Weights of a small self-supervised image encoder: num experts 32.
Rows from block 2 of a small self-supervised image encoder, named by matrix and row number. Rows with one number belong to one neuron. Each number is 200 + 20 x the weight over its row's rms, rounded and kept within 0 to 999. All counts start at 0. After the name is the row's rms in percent of the matrix's.
After each neuron's rows are labels from the 100 images, of 14848, where the neuron reaches its highest value: "patch colour" is the nearest of a few named colours to the mean colour under the peak. Only what is clearly more common there than usual is listed. The data: capsule endoscopy frames (Kvasir-Capsule). In brackets: how many of the 100.
# fc1: MLP up (model.blocks.2.mlp.fc1.weight, 640x160), inputs 80-159
# fc2: MLP down (model.blocks.2.mlp.fc2.weight, 160x640, transposed), outputs 80-159

fc1.26,119,165,204,185,185,213,213,209,195,197,197,195,199,165,199,198,180,196,217,157,180,196,220,189,196,219,252,199,222,169,199,195,192,203,206,182,174,217,184,186,170,169,205,228,193,172,175,206,216,195,184,190,168,179,223,221,202,208,198,178,205,199,228,208,167,212,180,186,197,241,197,199,232,204,200,239,227,244,235,202,187
fc2.26,098,176,191,218,185,198,185,208,197,218,203,167,188,180,173,229,233,189,179,201,187,209,205,191,226,231,222,156,204,238,179,205,202,181,180,227,206,224,174,197,207,196,213,161,194,206,201,169,213,188,166,197,221,217,243,207,145,176,206,182,197,189,192,184,189,218,196,199,194,187,166,228,251,185,187,184,197,192,194,168,192
patch colour: grey (27)

fc1.91,085,184,196,206,234,229,183,202,193,218,181,176,194,212,206,194,212,189,191,166,246,211,218,159,184,198,217,212,192,197,196,197,205,232,197,184,223,170,181,209,186,203,238,222,213,202,227,204,171,208,199,206,184,244,208,184,138,174,220,211,194,203,218,140,209,201,194,212,189,215,176,207,193,206,203,195,196,206,202,205,231
fc2.91,082,211,217,187,214,224,185,214,196,201,187,174,170,210,198,211,180,217,195,222,206,224,205,219,174,242,216,211,213,222,203,193,200,176,205,214,184,167,247,238,192,186,168,209,222,210,185,214,197,211,216,156,169,205,213,183,203,178,220,170,222,199,206,189,183,206,187,187,199,258,160,217,200,175,203,204,225,171,230,173,186
patch colour: pink (38); orange (35)

fc1.517,098,188,203,196,197,178,195,193,195,209,203,186,176,188,197,176,164,214,175,208,177,209,185,216,200,206,184,247,218,172,187,232,224,178,209,221,188,191,197,213,189,199,202,226,201,215,220,176,211,176,196,170,183,184,176,198,239,220,155,195,206,190,194,217,174,173,211,177,181,201,182,174,228,212,213,212,208,197,191,188,219
fc2.517,097,191,218,172,224,223,233,236,200,234,220,169,196,182,197,218,196,199,202,201,210,231,201,211,182,214,201,215,211,206,207,179,241,209,182,187,193,202,156,220,175,188,226,194,209,192,203,191,223,212,154,158,167,207,216,206,193,199,171,211,197,202,177,163,206,222,176,209,206,190,216,216,220,190,228,223,182,172,211,229,170
patch colour: black (99)

fc1.290,089,204,228,196,202,208,162,200,192,220,206,155,209,221,225,208,185,195,199,180,186,207,175,174,205,207,185,198,194,202,207,240,196,209,193,226,186,162,196,187,226,240,191,203,200,175,214,189,210,186,240,194,218,222,195,189,214,166,226,190,241,197,183,153,195,208,203,207,188,215,196,201,172,183,201,180,182,205,190,180,184
fc2.290,082,206,225,220,214,196,174,213,216,191,207,197,164,212,203,185,226,218,198,222,176,214,183,201,200,221,190,223,174,225,204,200,196,152,219,215,195,180,246,227,213,232,191,174,233,194,183,185,184,196,200,183,192,186,191,201,197,220,250,207,194,228,170,208,186,174,213,212,211,232,202,182,196,191,184,204,239,171,197,209,188
patch colour: orange (88)

fc1.308,092,209,217,215,202,236,207,207,189,208,224,184,193,206,197,204,186,206,229,190,225,198,215,193,178,219,168,208,183,175,213,192,177,215,184,191,196,214,198,202,209,201,188,175,158,221,169,201,203,197,231,177,201,175,172,206,155,194,218,152,225,186,211,185,207,180,198,199,170,197,182,164,170,204,198,208,232,190,188,191,207
fc2.308,092,226,230,190,180,175,193,179,184,207,229,192,178,149,215,191,184,187,188,221,224,224,219,206,193,193,201,200,162,224,203,178,234,212,214,159,217,212,127,225,214,210,195,212,174,189,194,210,214,165,175,211,208,168,191,191,206,201,220,176,214,193,192,198,181,209,220,222,203,223,201,184,201,236,224,198,226,203,202,215,144
patch colour: yellow (36); pink (35)

fc1.563,083,169,167,230,215,186,180,185,199,176,189,226,212,203,189,229,198,207,222,226,199,202,211,221,189,222,197,206,215,199,221,204,183,216,200,199,195,195,206,162,198,217,202,211,210,201,227,205,217,170,230,167,162,178,226,176,165,194,212,190,186,182,231,190,202,195,200,174,190,236,204,200,181,189,174,250,215,186,212,176,203
fc2.563,096,195,199,239,215,212,189,232,183,208,206,243,173,217,219,191,198,212,174,237,199,161,191,174,229,204,193,178,198,203,229,188,190,184,210,209,207,247,293,198,161,191,212,194,186,207,181,176,197,183,187,196,205,179,204,176,191,169,200,191,201,179,217,214,170,208,185,199,232,168,191,232,236,195,210,192,205,156,219,227,220
patch colour: orange (48)

fc1.478,103,193,151,190,217,172,194,205,209,171,198,162,165,188,188,182,208,202,197,177,217,207,196,202,222,226,198,175,185,175,219,189,186,197,190,203,218,189,176,241,181,215,187,197,199,195,200,241,170,214,180,189,185,205,188,208,229,208,215,222,211,207,180,223,204,238,224,204,233,195,190,198,189,188,213,231,196,211,219,204,233
fc2.478,091,176,213,141,183,203,188,170,192,188,210,157,173,244,224,176,199,183,214,230,194,191,188,191,208,178,166,215,198,174,196,168,230,206,213,188,220,204,218,224,225,174,210,221,213,177,220,192,203,196,205,197,216,184,170,207,234,206,216,194,219,214,189,195,214,196,189,237,191,217,232,187,215,175,205,198,218,205,194,210,230
patch colour: pink (36); grey (28)

fc1.441,099,176,178,189,208,196,197,206,225,190,200,202,178,225,214,212,158,223,173,225,216,168,197,186,194,179,225,199,208,190,183,189,195,217,196,190,183,192,179,215,203,214,226,210,185,197,166,202,196,201,185,217,194,235,219,193,160,233,217,167,213,196,201,215,166,198,175,170,221,183,202,195,171,203,231,235,197,219,199,212,209
fc2.441,118,197,198,234,224,181,183,179,226,212,211,193,237,191,197,205,182,179,198,226,181,206,188,212,188,197,230,255,186,185,206,174,221,220,186,178,189,219,136,188,179,262,183,194,196,157,188,206,196,191,190,229,211,186,170,217,206,184,199,208,177,172,158,218,185,213,194,222,205,196,226,210,181,191,223,213,199,244,184,186,219
patch colour: yellow (39)

fc1.150,117,191,201,189,193,172,228,212,225,173,212,178,202,223,201,196,197,190,223,187,224,197,214,224,201,165,188,213,216,232,230,206,236,202,186,175,212,183,188,223,202,241,181,216,185,203,190,195,171,161,221,194,177,186,199,206,208,231,194,191,195,215,220,198,179,178,186,182,235,186,185,177,208,211,212,186,224,206,251,236,209
fc2.150,107,213,146,208,210,208,190,160,228,182,194,181,187,215,201,180,201,180,200,214,216,211,206,169,208,185,193,197,196,198,236,221,167,208,212,194,208,177,207,209,229,200,192,207,202,198,211,195,189,190,228,240,201,200,202,218,212,192,187,241,215,172,198,188,175,156,199,210,211,201,173,160,207,200,201,211,218,175,233,199,220
patch colour: grey (31)

fc1.484,089,180,202,186,210,210,176,197,180,212,193,199,212,225,231,199,161,212,179,192,198,199,197,209,168,213,188,183,190,196,204,184,206,214,205,198,232,206,210,189,195,189,237,219,191,215,229,222,188,174,139,192,202,198,171,207,171,223,230,220,213,200,172,193,183,222,194,208,204,208,182,218,214,185,199,213,221,201,193,232,222
fc2.484,091,188,213,188,207,198,209,235,197,212,221,198,193,212,208,254,206,202,184,158,171,234,230,179,194,159,224,235,174,210,227,228,213,203,212,179,180,228,145,183,191,183,211,212,187,202,219,186,183,198,166,178,201,206,183,212,186,213,209,209,190,197,208,175,171,206,183,170,171,234,195,190,174,227,155,227,199,238,191,204,184
patch colour: pink (39)

fc1.560,083,206,199,190,203,203,175,225,192,194,221,181,207,200,223,189,216,186,191,159,202,208,217,209,192,172,186,231,189,194,221,186,159,215,181,217,188,190,205,199,205,229,179,186,191,185,195,195,229,180,172,211,216,221,180,205,209,199,253,217,227,187,196,148,207,219,210,207,196,222,213,196,173,188,231,214,195,208,197,233,226
fc2.560,077,175,225,204,202,196,177,209,191,186,208,180,171,199,209,161,176,212,216,217,196,206,175,194,213,213,171,205,203,211,191,149,182,148,193,207,208,178,236,220,242,199,182,217,212,200,184,177,193,208,218,190,201,213,156,190,193,177,248,181,205,220,212,202,178,169,207,212,215,220,197,216,219,181,191,212,243,184,213,205,180
patch colour: pink (54)

fc1.87,107,183,233,225,218,234,194,208,214,164,155,180,198,208,219,191,195,210,178,215,204,194,210,214,210,215,225,201,193,184,217,211,191,213,228,204,185,192,201,215,191,194,218,224,214,228,175,162,211,209,175,200,174,180,203,173,169,246,205,228,239,198,205,213,195,194,201,196,217,211,195,176,190,255,225,183,215,209,192,185,208
fc2.87,093,198,212,171,210,195,194,188,204,176,242,195,203,207,200,233,164,194,185,245,223,179,208,172,191,217,200,186,177,197,234,211,222,242,175,197,231,218,145,228,194,232,177,205,205,182,175,199,182,186,189,186,211,181,207,208,220,236,186,216,163,207,183,188,170,179,215,241,175,236,218,192,203,185,166,208,200,179,173,235,204
patch colour: pink (35)

fc1.17,109,208,203,204,189,180,225,165,186,203,194,184,193,188,204,187,183,231,174,211,178,191,192,234,185,210,185,226,219,195,182,219,239,167,215,213,196,234,208,206,169,235,204,188,182,189,200,192,215,219,205,181,216,168,181,200,186,229,191,200,218,206,201,204,204,203,232,192,229,207,200,183,247,232,210,195,200,226,210,145,214
fc2.17,082,208,222,131,166,178,205,210,216,227,197,175,188,165,209,190,198,199,212,240,202,200,195,195,204,197,227,209,199,209,187,212,204,201,183,191,196,230,176,184,145,211,234,182,195,218,194,212,191,216,179,217,183,205,217,176,171,198,217,171,162,203,220,208,187,202,215,198,177,227,174,230,216,239,207,204,222,192,219,165,199
patch colour: black (98)

fc1.155,084,170,202,194,204,220,203,220,213,182,209,190,185,196,190,219,168,208,226,201,187,224,195,222,215,189,215,167,178,206,177,170,206,204,183,224,202,226,200,175,207,205,215,180,220,218,206,192,201,183,206,203,222,188,170,194,211,219,250,181,175,219,204,186,225,208,206,219,207,210,195,203,200,190,183,202,228,190,222,181,197
fc2.155,081,202,249,199,183,199,216,235,223,214,207,210,148,179,218,205,151,219,204,200,204,190,218,201,218,228,201,218,173,173,189,194,210,209,209,168,226,216,249,225,178,162,234,208,184,188,173,172,209,213,217,174,211,221,185,197,196,178,208,174,178,175,224,214,189,214,214,185,206,209,214,235,187,202,191,190,190,223,200,216,171
patch colour: orange (46)

fc1.297,094,210,197,229,199,193,158,244,191,217,198,163,212,179,204,181,227,201,205,194,213,197,213,216,195,188,186,232,183,218,228,233,159,205,172,221,187,194,199,210,180,241,184,195,184,167,189,217,215,194,168,219,253,206,215,186,214,215,219,217,231,189,194,185,208,223,235,242,216,208,199,206,183,178,195,217,218,194,208,218,221
fc2.297,082,189,228,203,197,190,169,232,205,184,219,183,183,226,204,193,195,217,221,222,211,206,152,181,203,181,181,203,175,219,227,161,224,160,198,206,222,179,206,211,235,232,210,228,226,198,174,185,179,221,241,219,231,212,151,231,218,173,197,184,192,222,202,191,175,169,196,229,194,194,213,211,217,184,196,212,211,179,190,227,191
patch colour: grey (30)

fc1.316,101,169,203,203,182,180,249,213,164,208,201,205,203,187,186,193,169,216,218,197,202,186,220,232,187,193,198,196,188,203,222,180,202,178,227,223,208,179,159,199,157,212,200,198,158,213,192,198,195,224,223,230,213,184,181,210,172,202,206,196,188,188,180,193,196,187,206,183,237,190,207,196,217,157,161,184,197,193,196,183,252
fc2.316,108,207,220,206,246,198,222,210,195,188,201,211,200,185,194,223,184,201,183,217,177,213,195,244,189,195,257,177,179,215,219,237,235,223,196,182,174,188,165,231,164,170,233,202,184,184,188,192,198,212,183,203,181,183,178,188,193,229,201,190,192,196,196,171,171,190,180,171,175,228,202,175,148,248,188,229,195,212,191,204,193
patch colour: grey (26)

fc1.331,107,181,179,196,178,217,216,235,214,194,181,205,196,193,207,201,179,197,195,189,205,160,188,258,217,234,236,246,216,205,220,211,173,202,180,205,200,202,228,171,191,221,203,255,184,223,154,166,187,230,234,218,168,217,147,190,198,220,214,182,178,212,205,224,203,210,203,220,190,197,230,207,239,215,190,221,187,192,184,200,239
fc2.331,091,227,193,208,213,218,183,208,200,201,216,179,226,209,195,221,173,200,199,217,176,199,186,219,187,199,214,237,203,204,207,229,223,169,225,205,179,202,127,208,200,199,184,212,173,192,214,235,209,240,182,177,183,225,192,195,171,184,217,195,215,196,199,203,218,218,228,192,213,241,223,204,184,199,222,220,188,215,217,231,173
patch colour: black (87)

fc1.268,112,218,229,167,194,199,204,185,227,204,199,173,197,224,217,192,219,190,196,197,226,221,197,228,196,202,204,217,224,202,193,205,229,172,228,173,223,179,228,222,159,197,246,205,201,236,194,223,185,194,204,202,164,200,172,193,185,187,197,182,197,195,191,208,222,193,223,207,216,194,177,188,200,199,221,150,224,208,227,212,175
fc2.268,084,175,193,162,196,203,208,203,197,190,223,225,203,217,186,177,221,175,194,184,187,207,180,186,202,164,191,207,166,219,217,197,180,193,209,199,209,208,212,228,218,209,207,207,192,208,225,205,238,190,208,225,168,211,211,228,212,232,189,215,228,182,169,208,217,203,196,205,237,171,183,202,189,224,209,193,203,174,212,204,183
patch colour: pink (46)

fc1.103,096,189,209,205,195,202,185,196,220,211,202,208,214,206,217,195,200,218,198,218,191,190,199,215,193,207,185,177,188,242,202,177,204,173,209,196,212,194,177,238,186,184,190,214,226,228,142,212,206,191,231,202,231,233,183,214,213,211,217,195,197,202,213,213,183,191,210,205,172,204,181,210,213,178,178,184,182,179,213,177,209
fc2.103,095,234,201,212,216,153,205,180,233,216,188,227,190,184,196,244,199,198,200,211,181,216,205,191,216,209,175,167,157,235,184,189,201,183,201,192,202,228,129,188,197,207,214,201,185,202,193,190,202,181,169,204,192,231,207,212,191,207,203,194,179,174,192,190,193,178,147,147,196,214,199,227,212,203,174,166,203,192,216,200,168
patch colour: grey (25)