From a checkpoint of a small self-supervised image encoder.
Model: norm layernorm_no_bias, moe soft, patch size [4, 4].
Training: soap at rate 0.0018, 6400 steps, batches of 256.
Data: trained on capsule endoscopy frames (Kvasir-Capsule), 38.8 epochs.
Rows from block 3, named by matrix and row number. Rows with one number belong to one attention dimension. Each number is 200 + 40 x the weight over its row's rms, rounded and kept within 0 to 999. All counts start at 0. After the name is the row's rms in percent of the matrix's.
# v: attention query, key and value (stacked) (model.blocks.3.attn.qkv.weight, 384x160, the v third), inputs 0-79
# proj: attention output (model.blocks.3.attn.proj.weight, 160x128, transposed), outputs 0-79
v.11,078,146,237,228,195,177,188,257,170,199,197,227,195,163,139,161,235,198,285,223,189,197,187,270,172,237,264,194,223,152,179,216,210,176,142,163,99,175,133,175,209,200,166,215,140,191,214,132,197,175,183,164,192,257,172,147,225,204,153,152,284,253,121,221,154,182,157,272,284,217,270,243,184,145,205,180,180,162,184,244,237
v.12,093,212,254,211,215,230,152,176,221,227,243,169,203,233,269,244,188,198,178,157,151,234,223,94,170,244,124,257,179,198,189,197,241,252,222,224,209,258,207,212,211,130,182,213,277,169,206,194,182,239,206,202,241,194,300,220,122,219,170,164,206,174,201,183,207,205,238,191,106,176,258,177,187,171,208,180,231,243,153,225,162
v.13,097,252,176,180,237,174,208,165,264,206,148,143,173,149,217,192,201,277,222,158,189,232,204,205,247,140,69,230,225,203,213,99,237,268,265,223,211,129,193,231,205,188,183,182,198,230,223,252,131,226,139,216,205,179,275,246,156,143,218,248,152,217,204,141,220,162,195,137,194,205,207,175,221,204,231,261,130,241,261,169,166
v.14,080,205,183,152,149,267,274,93,227,193,210,105,218,240,247,150,160,132,109,214,222,203,100,219,198,202,200,160,146,172,280,152,175,211,254,224,260,186,215,183,198,192,252,211,237,228,145,222,210,200,235,222,175,192,164,143,222,217,222,165,168,230,227,240,221,188,221,155,239,186,175,213,212,263,189,200,221,190,213,153,239
v.15,079,190,158,196,256,276,253,163,247,256,162,120,170,226,106,158,185,196,182,190,167,155,213,188,269,149,223,198,239,251,276,175,189,246,229,204,219,240,189,228,240,222,204,244,255,238,252,216,209,189,275,272,192,162,136,272,229,127,221,192,133,216,219,210,267,227,221,156,231,149,201,199,169,155,196,245,135,174,192,243,189
v.16,075,173,189,242,211,197,222,271,196,219,291,261,213,172,236,242,183,145,140,186,189,230,225,218,196,242,307,171,133,145,216,287,199,218,121,162,249,221,176,177,158,229,236,159,231,127,200,199,232,194,197,160,273,231,130,163,204,230,164,193,269,194,193,246,190,255,216,253,236,168,188,169,149,183,164,154,201,175,194,202,234
v.17,100,276,108,144,172,214,194,169,241,148,126,172,148,219,168,159,216,234,223,232,245,211,206,183,257,156,215,217,258,209,191,177,205,165,270,188,193,141,235,251,223,253,214,236,208,246,189,257,163,216,250,211,178,188,111,278,211,207,162,213,114,233,205,174,272,188,235,184,164,216,147,161,232,195,233,243,128,232,184,160,200
v.18,098,192,145,218,183,197,214,166,200,263,138,221,187,164,157,182,169,266,223,280,211,185,205,237,266,197,235,241,241,221,206,216,163,207,199,244,147,197,210,162,229,258,198,185,166,183,175,198,216,162,154,224,187,211,163,179,229,190,254,244,213,214,195,218,207,202,169,189,259,184,206,231,181,249,209,306,158,169,256,203,262
v.19,082,173,256,210,258,194,241,190,173,224,233,185,173,160,215,241,203,141,258,123,209,151,177,193,240,272,217,216,244,182,198,247,198,215,81,124,142,254,177,175,173,186,238,195,224,203,252,199,274,197,180,190,181,156,187,217,213,143,151,158,319,194,175,179,168,189,248,235,197,115,234,254,139,129,197,190,209,174,186,163,185
v.20,086,216,164,122,157,239,200,174,193,172,154,144,198,180,178,198,248,226,182,195,262,171,217,278,153,193,202,217,220,205,163,170,140,186,239,212,85,128,130,216,240,182,175,207,133,202,266,198,224,185,127,188,152,252,197,179,210,223,151,213,198,202,177,203,161,133,164,248,240,223,183,213,138,191,173,258,197,174,252,195,225
v.21,082,176,154,185,141,213,189,154,281,219,198,175,183,212,193,144,259,200,161,163,202,214,164,173,155,229,197,186,245,186,190,196,154,268,254,271,205,144,98,201,245,191,242,160,224,157,232,225,212,222,211,145,229,276,177,201,230,204,158,201,229,229,166,255,175,229,202,209,209,244,213,183,126,243,207,194,164,219,246,251,234
v.22,088,174,311,182,208,222,232,237,175,177,237,192,224,182,276,166,142,182,206,134,142,228,134,252,202,189,138,174,199,150,232,125,209,178,180,171,222,161,203,208,183,192,158,200,239,204,256,162,235,205,120,190,204,204,237,117,191,148,135,197,243,212,167,188,175,90,247,159,301,191,167,208,191,151,188,127,228,198,191,165,163
v.23,122,144,255,224,178,169,222,263,230,206,227,279,249,174,209,239,174,190,210,166,114,242,119,162,150,250,251,159,205,165,228,225,251,254,195,178,239,222,184,179,194,172,218,188,257,219,195,131,214,263,203,189,211,212,254,197,235,176,120,130,255,207,174,210,195,228,174,241,213,162,236,222,210,163,186,86,202,231,177,235,188
v.24,086,141,221,238,221,169,298,234,150,258,164,209,203,137,125,183,212,247,243,233,181,222,174,182,222,199,249,180,187,202,241,194,252,238,131,183,227,271,228,187,150,235,252,192,212,220,185,139,239,155,212,236,182,165,207,252,249,154,245,189,227,218,194,191,210,268,184,179,211,143,249,271,203,157,186,154,167,156,208,252,174
v.25,082,226,227,132,203,181,135,199,234,150,195,189,201,207,250,248,220,166,201,140,145,220,228,171,132,274,190,214,233,208,151,171,114,208,176,193,185,159,125,220,176,164,151,213,126,206,249,165,178,155,140,176,228,196,254,234,140,192,151,234,279,184,221,133,79,197,196,267,257,231,160,180,273,175,217,206,219,260,235,197,173
v.26,112,232,251,191,192,232,103,202,161,180,199,192,153,228,183,185,198,138,199,249,218,241,236,142,163,171,148,205,219,213,162,226,195,151,259,196,245,233,175,259,235,166,171,216,267,202,195,131,219,234,250,174,196,237,220,174,118,228,174,158,141,212,127,196,192,202,257,234,153,196,215,147,253,174,201,156,266,208,104,212,190
v.27,133,247,166,191,229,189,161,130,238,198,245,170,159,243,219,238,213,131,197,283,251,136,208,143,200,176,136,200,142,267,182,215,231,236,290,187,175,238,218,204,194,206,188,251,252,216,171,211,206,278,250,176,198,187,201,242,152,218,211,174,133,165,298,159,216,178,226,175,123,219,190,209,241,269,283,229,238,220,137,124,247
v.28,107,181,202,251,174,174,176,173,215,273,195,252,199,217,168,222,194,220,162,259,200,188,198,143,188,159,190,219,187,212,144,216,205,225,256,201,150,252,255,195,197,145,190,227,207,230,157,143,153,249,210,212,207,197,222,241,225,202,243,169,113,194,236,194,233,269,193,274,175,207,261,190,219,198,240,197,154,226,169,256,170
v.29,109,272,207,188,210,167,124,192,205,193,260,248,198,230,215,303,239,114,218,278,231,150,270,166,162,179,219,153,162,276,146,236,190,212,247,148,197,250,213,225,158,217,162,252,206,158,183,171,255,238,273,162,195,208,182,223,128,249,203,191,200,173,278,165,135,253,213,268,142,191,161,195,241,190,217,191,258,230,137,165,280
v.30,106,141,191,164,211,198,173,246,213,207,190,216,237,176,118,160,214,272,197,222,182,229,224,295,174,250,182,208,198,191,219,182,209,231,235,255,165,207,76,152,208,239,192,148,162,173,199,171,180,152,154,140,184,261,247,241,209,202,195,214,215,221,140,223,191,186,155,197,207,223,190,212,132,260,141,201,199,214,291,210,264
proj.11,076,140,139,176,163,191,228,233,276,212,243,258,196,157,160,155,212,193,149,189,237,210,185,233,237,263,204,220,254,182,204,216,214,167,184,210,188,177,236,166,213,244,194,204,239,157,216,235,170,222,154,169,213,218,166,159,290,191,197,215,216,179,134,203,264,190,188,207,203,248,247,273,136,275,265,207,215,190,234,176,179
proj.12,093,275,184,232,241,195,157,213,205,240,170,139,219,139,205,277,236,108,255,197,230,153,194,168,170,168,162,222,194,220,151,241,175,152,188,178,178,269,266,221,181,161,222,201,161,170,156,179,240,241,253,213,222,174,132,180,198,160,229,163,238,176,279,207,212,245,222,255,169,214,228,132,243,134,219,191,202,203,129,236,243
proj.13,093,240,211,176,186,189,249,169,194,197,144,108,178,238,173,225,207,188,243,223,177,177,192,165,209,187,235,222,160,242,221,226,211,163,187,215,194,200,233,209,182,258,194,224,184,228,208,170,216,178,323,200,198,150,195,285,201,216,109,184,207,186,272,176,269,235,239,217,201,189,253,181,236,191,144,198,199,165,263,190,196
proj.14,073,217,219,156,236,260,157,192,107,161,207,145,290,182,208,200,119,236,126,197,194,186,264,152,178,179,218,154,256,246,149,154,226,197,146,217,192,289,227,219,218,170,173,259,200,222,176,201,265,211,216,248,161,205,240,166,190,213,214,238,168,232,209,192,170,162,236,234,132,227,155,198,196,215,257,148,245,174,140,243,127
proj.15,078,220,240,204,205,194,187,139,144,212,178,285,218,155,252,216,95,187,267,210,236,174,202,158,168,165,199,199,181,206,122,226,262,192,224,229,208,141,173,219,111,206,199,190,202,229,173,201,190,175,236,146,171,166,225,171,174,249,190,284,186,220,201,93,184,230,245,273,202,250,175,216,204,186,206,223,257,247,148,216,138
proj.16,071,131,196,198,245,184,120,214,245,191,238,263,253,184,244,245,165,160,186,203,156,154,213,230,165,246,135,163,185,174,205,196,186,312,216,216,175,248,147,168,181,207,252,172,241,207,231,250,230,203,152,202,217,236,213,223,228,120,256,197,206,217,153,125,148,218,140,187,185,171,129,191,208,157,233,229,186,221,177,217,183
proj.17,107,262,195,144,158,161,211,162,173,166,137,211,146,296,162,257,191,245,244,254,229,226,206,135,171,128,198,168,181,230,187,192,201,147,208,157,259,136,165,227,163,255,245,189,182,208,184,223,241,151,260,197,144,166,196,293,109,235,153,277,197,226,182,145,180,204,223,164,213,175,188,172,247,228,196,162,203,237,215,173,215
proj.18,099,150,292,207,189,188,179,183,149,220,281,227,221,209,217,127,174,192,240,186,213,286,185,197,192,182,247,224,197,187,250,223,277,221,155,161,297,208,187,210,134,175,175,183,215,253,175,150,127,175,178,159,238,218,276,196,187,267,152,183,204,182,135,210,191,192,235,219,170,235,164,182,264,200,181,118,208,230,264,180,141
proj.19,079,162,134,225,246,238,230,191,290,224,81,145,178,211,174,170,168,204,205,212,233,151,220,266,213,244,185,214,230,292,191,221,114,237,276,218,179,131,176,90,221,217,237,186,172,261,206,223,181,182,192,181,244,197,190,228,228,171,235,200,142,200,179,149,185,250,185,232,242,217,145,195,161,140,244,287,216,241,185,248,218
proj.20,090,223,190,218,158,131,242,153,230,174,214,231,206,146,132,167,181,240,192,243,264,271,137,205,218,175,258,195,215,168,219,190,231,209,177,266,275,249,247,211,148,275,166,138,262,204,189,236,160,154,220,245,175,289,201,179,276,197,211,216,207,219,165,219,289,269,210,213,194,212,275,276,169,257,235,135,171,217,244,166,248
proj.21,082,213,231,209,245,165,142,248,112,220,222,257,248,183,200,305,173,213,238,160,251,168,174,135,201,219,255,210,146,244,171,224,256,221,176,196,207,296,218,208,181,208,219,171,266,144,181,174,199,158,285,205,140,201,232,215,161,177,229,224,252,230,273,141,109,298,197,180,141,238,211,197,243,217,234,221,214,195,134,234,170
proj.22,098,216,96,164,224,174,219,145,285,196,189,105,216,173,213,191,171,167,188,213,211,213,203,216,140,227,156,211,226,187,234,161,159,219,200,197,136,122,230,129,234,170,249,200,212,223,224,278,201,258,198,220,197,192,111,256,243,230,180,158,146,216,217,179,257,190,194,208,211,209,160,188,233,210,277,282,192,98,210,239,206
proj.23,144,181,192,230,286,252,160,227,210,227,244,204,165,158,240,242,179,131,156,166,181,152,234,206,219,261,181,242,179,206,150,259,148,173,165,117,97,228,194,151,239,144,203,259,223,174,177,204,226,252,194,179,247,180,158,154,193,159,255,163,205,156,243,163,161,143,212,230,147,230,232,160,213,163,242,263,238,131,138,228,207
proj.24,085,149,260,287,233,215,195,221,230,216,197,189,186,214,262,201,178,211,170,103,197,145,229,228,269,251,183,233,193,218,140,247,232,197,245,213,159,108,168,196,197,175,148,221,187,189,199,190,127,219,186,145,261,177,226,215,183,197,182,252,169,133,190,138,200,218,223,230,192,185,219,143,150,138,166,221,232,160,202,225,115
proj.25,099,191,161,214,161,157,219,213,194,226,190,222,123,149,182,221,187,154,222,222,209,172,206,188,221,204,233,213,192,142,276,188,166,209,173,189,184,261,199,193,168,222,223,197,267,210,145,237,241,184,204,169,210,211,136,203,287,173,223,184,177,211,202,205,268,172,201,161,202,236,257,262,123,214,251,198,151,167,197,212,241
proj.26,087,223,205,164,168,197,235,212,199,174,192,219,219,201,160,247,254,159,226,229,227,201,125,169,107,192,171,195,220,113,232,165,154,170,230,203,204,211,200,220,215,200,213,189,247,140,153,228,261,191,224,172,199,177,111,193,241,218,193,228,256,216,184,236,228,138,188,191,228,243,193,199,186,233,261,183,164,224,153,186,278
proj.27,142,230,271,185,192,260,229,185,141,187,226,244,251,241,173,185,179,219,170,187,128,257,172,148,210,187,219,196,230,165,244,198,181,165,134,202,294,264,171,262,255,194,190,213,195,216,207,159,276,183,216,206,207,207,275,115,144,177,116,191,238,195,202,241,197,193,182,165,191,119,223,230,199,190,117,136,198,236,196,178,181
proj.28,114,234,223,274,223,219,210,257,183,173,257,252,205,214,228,200,263,203,196,175,191,220,167,114,206,209,233,228,209,141,136,231,195,136,124,189,242,246,167,224,215,170,166,209,226,157,143,166,198,205,168,146,261,132,256,151,157,247,224,126,247,189,227,253,161,138,199,199,115,215,252,151,228,199,146,144,192,229,196,215,126
proj.29,112,190,240,236,182,243,225,221,207,197,247,280,204,151,214,197,185,209,177,215,167,247,151,223,217,230,226,203,182,119,251,220,124,220,141,168,228,235,156,220,238,211,224,223,262,218,199,204,253,199,195,218,205,251,179,62,230,135,200,165,217,185,156,233,233,158,145,134,190,140,232,245,113,178,178,200,159,188,172,201,220
proj.30,105,124,243,216,185,134,163,205,172,221,229,272,184,144,272,263,194,186,229,184,193,214,170,184,256,201,255,231,139,239,171,229,287,224,176,173,219,234,257,186,146,282,154,175,174,129,177,208,186,223,236,214,211,207,234,128,192,185,155,244,268,178,241,187,174,279,219,203,273,196,238,232,182,174,202,147,241,195,182,194,235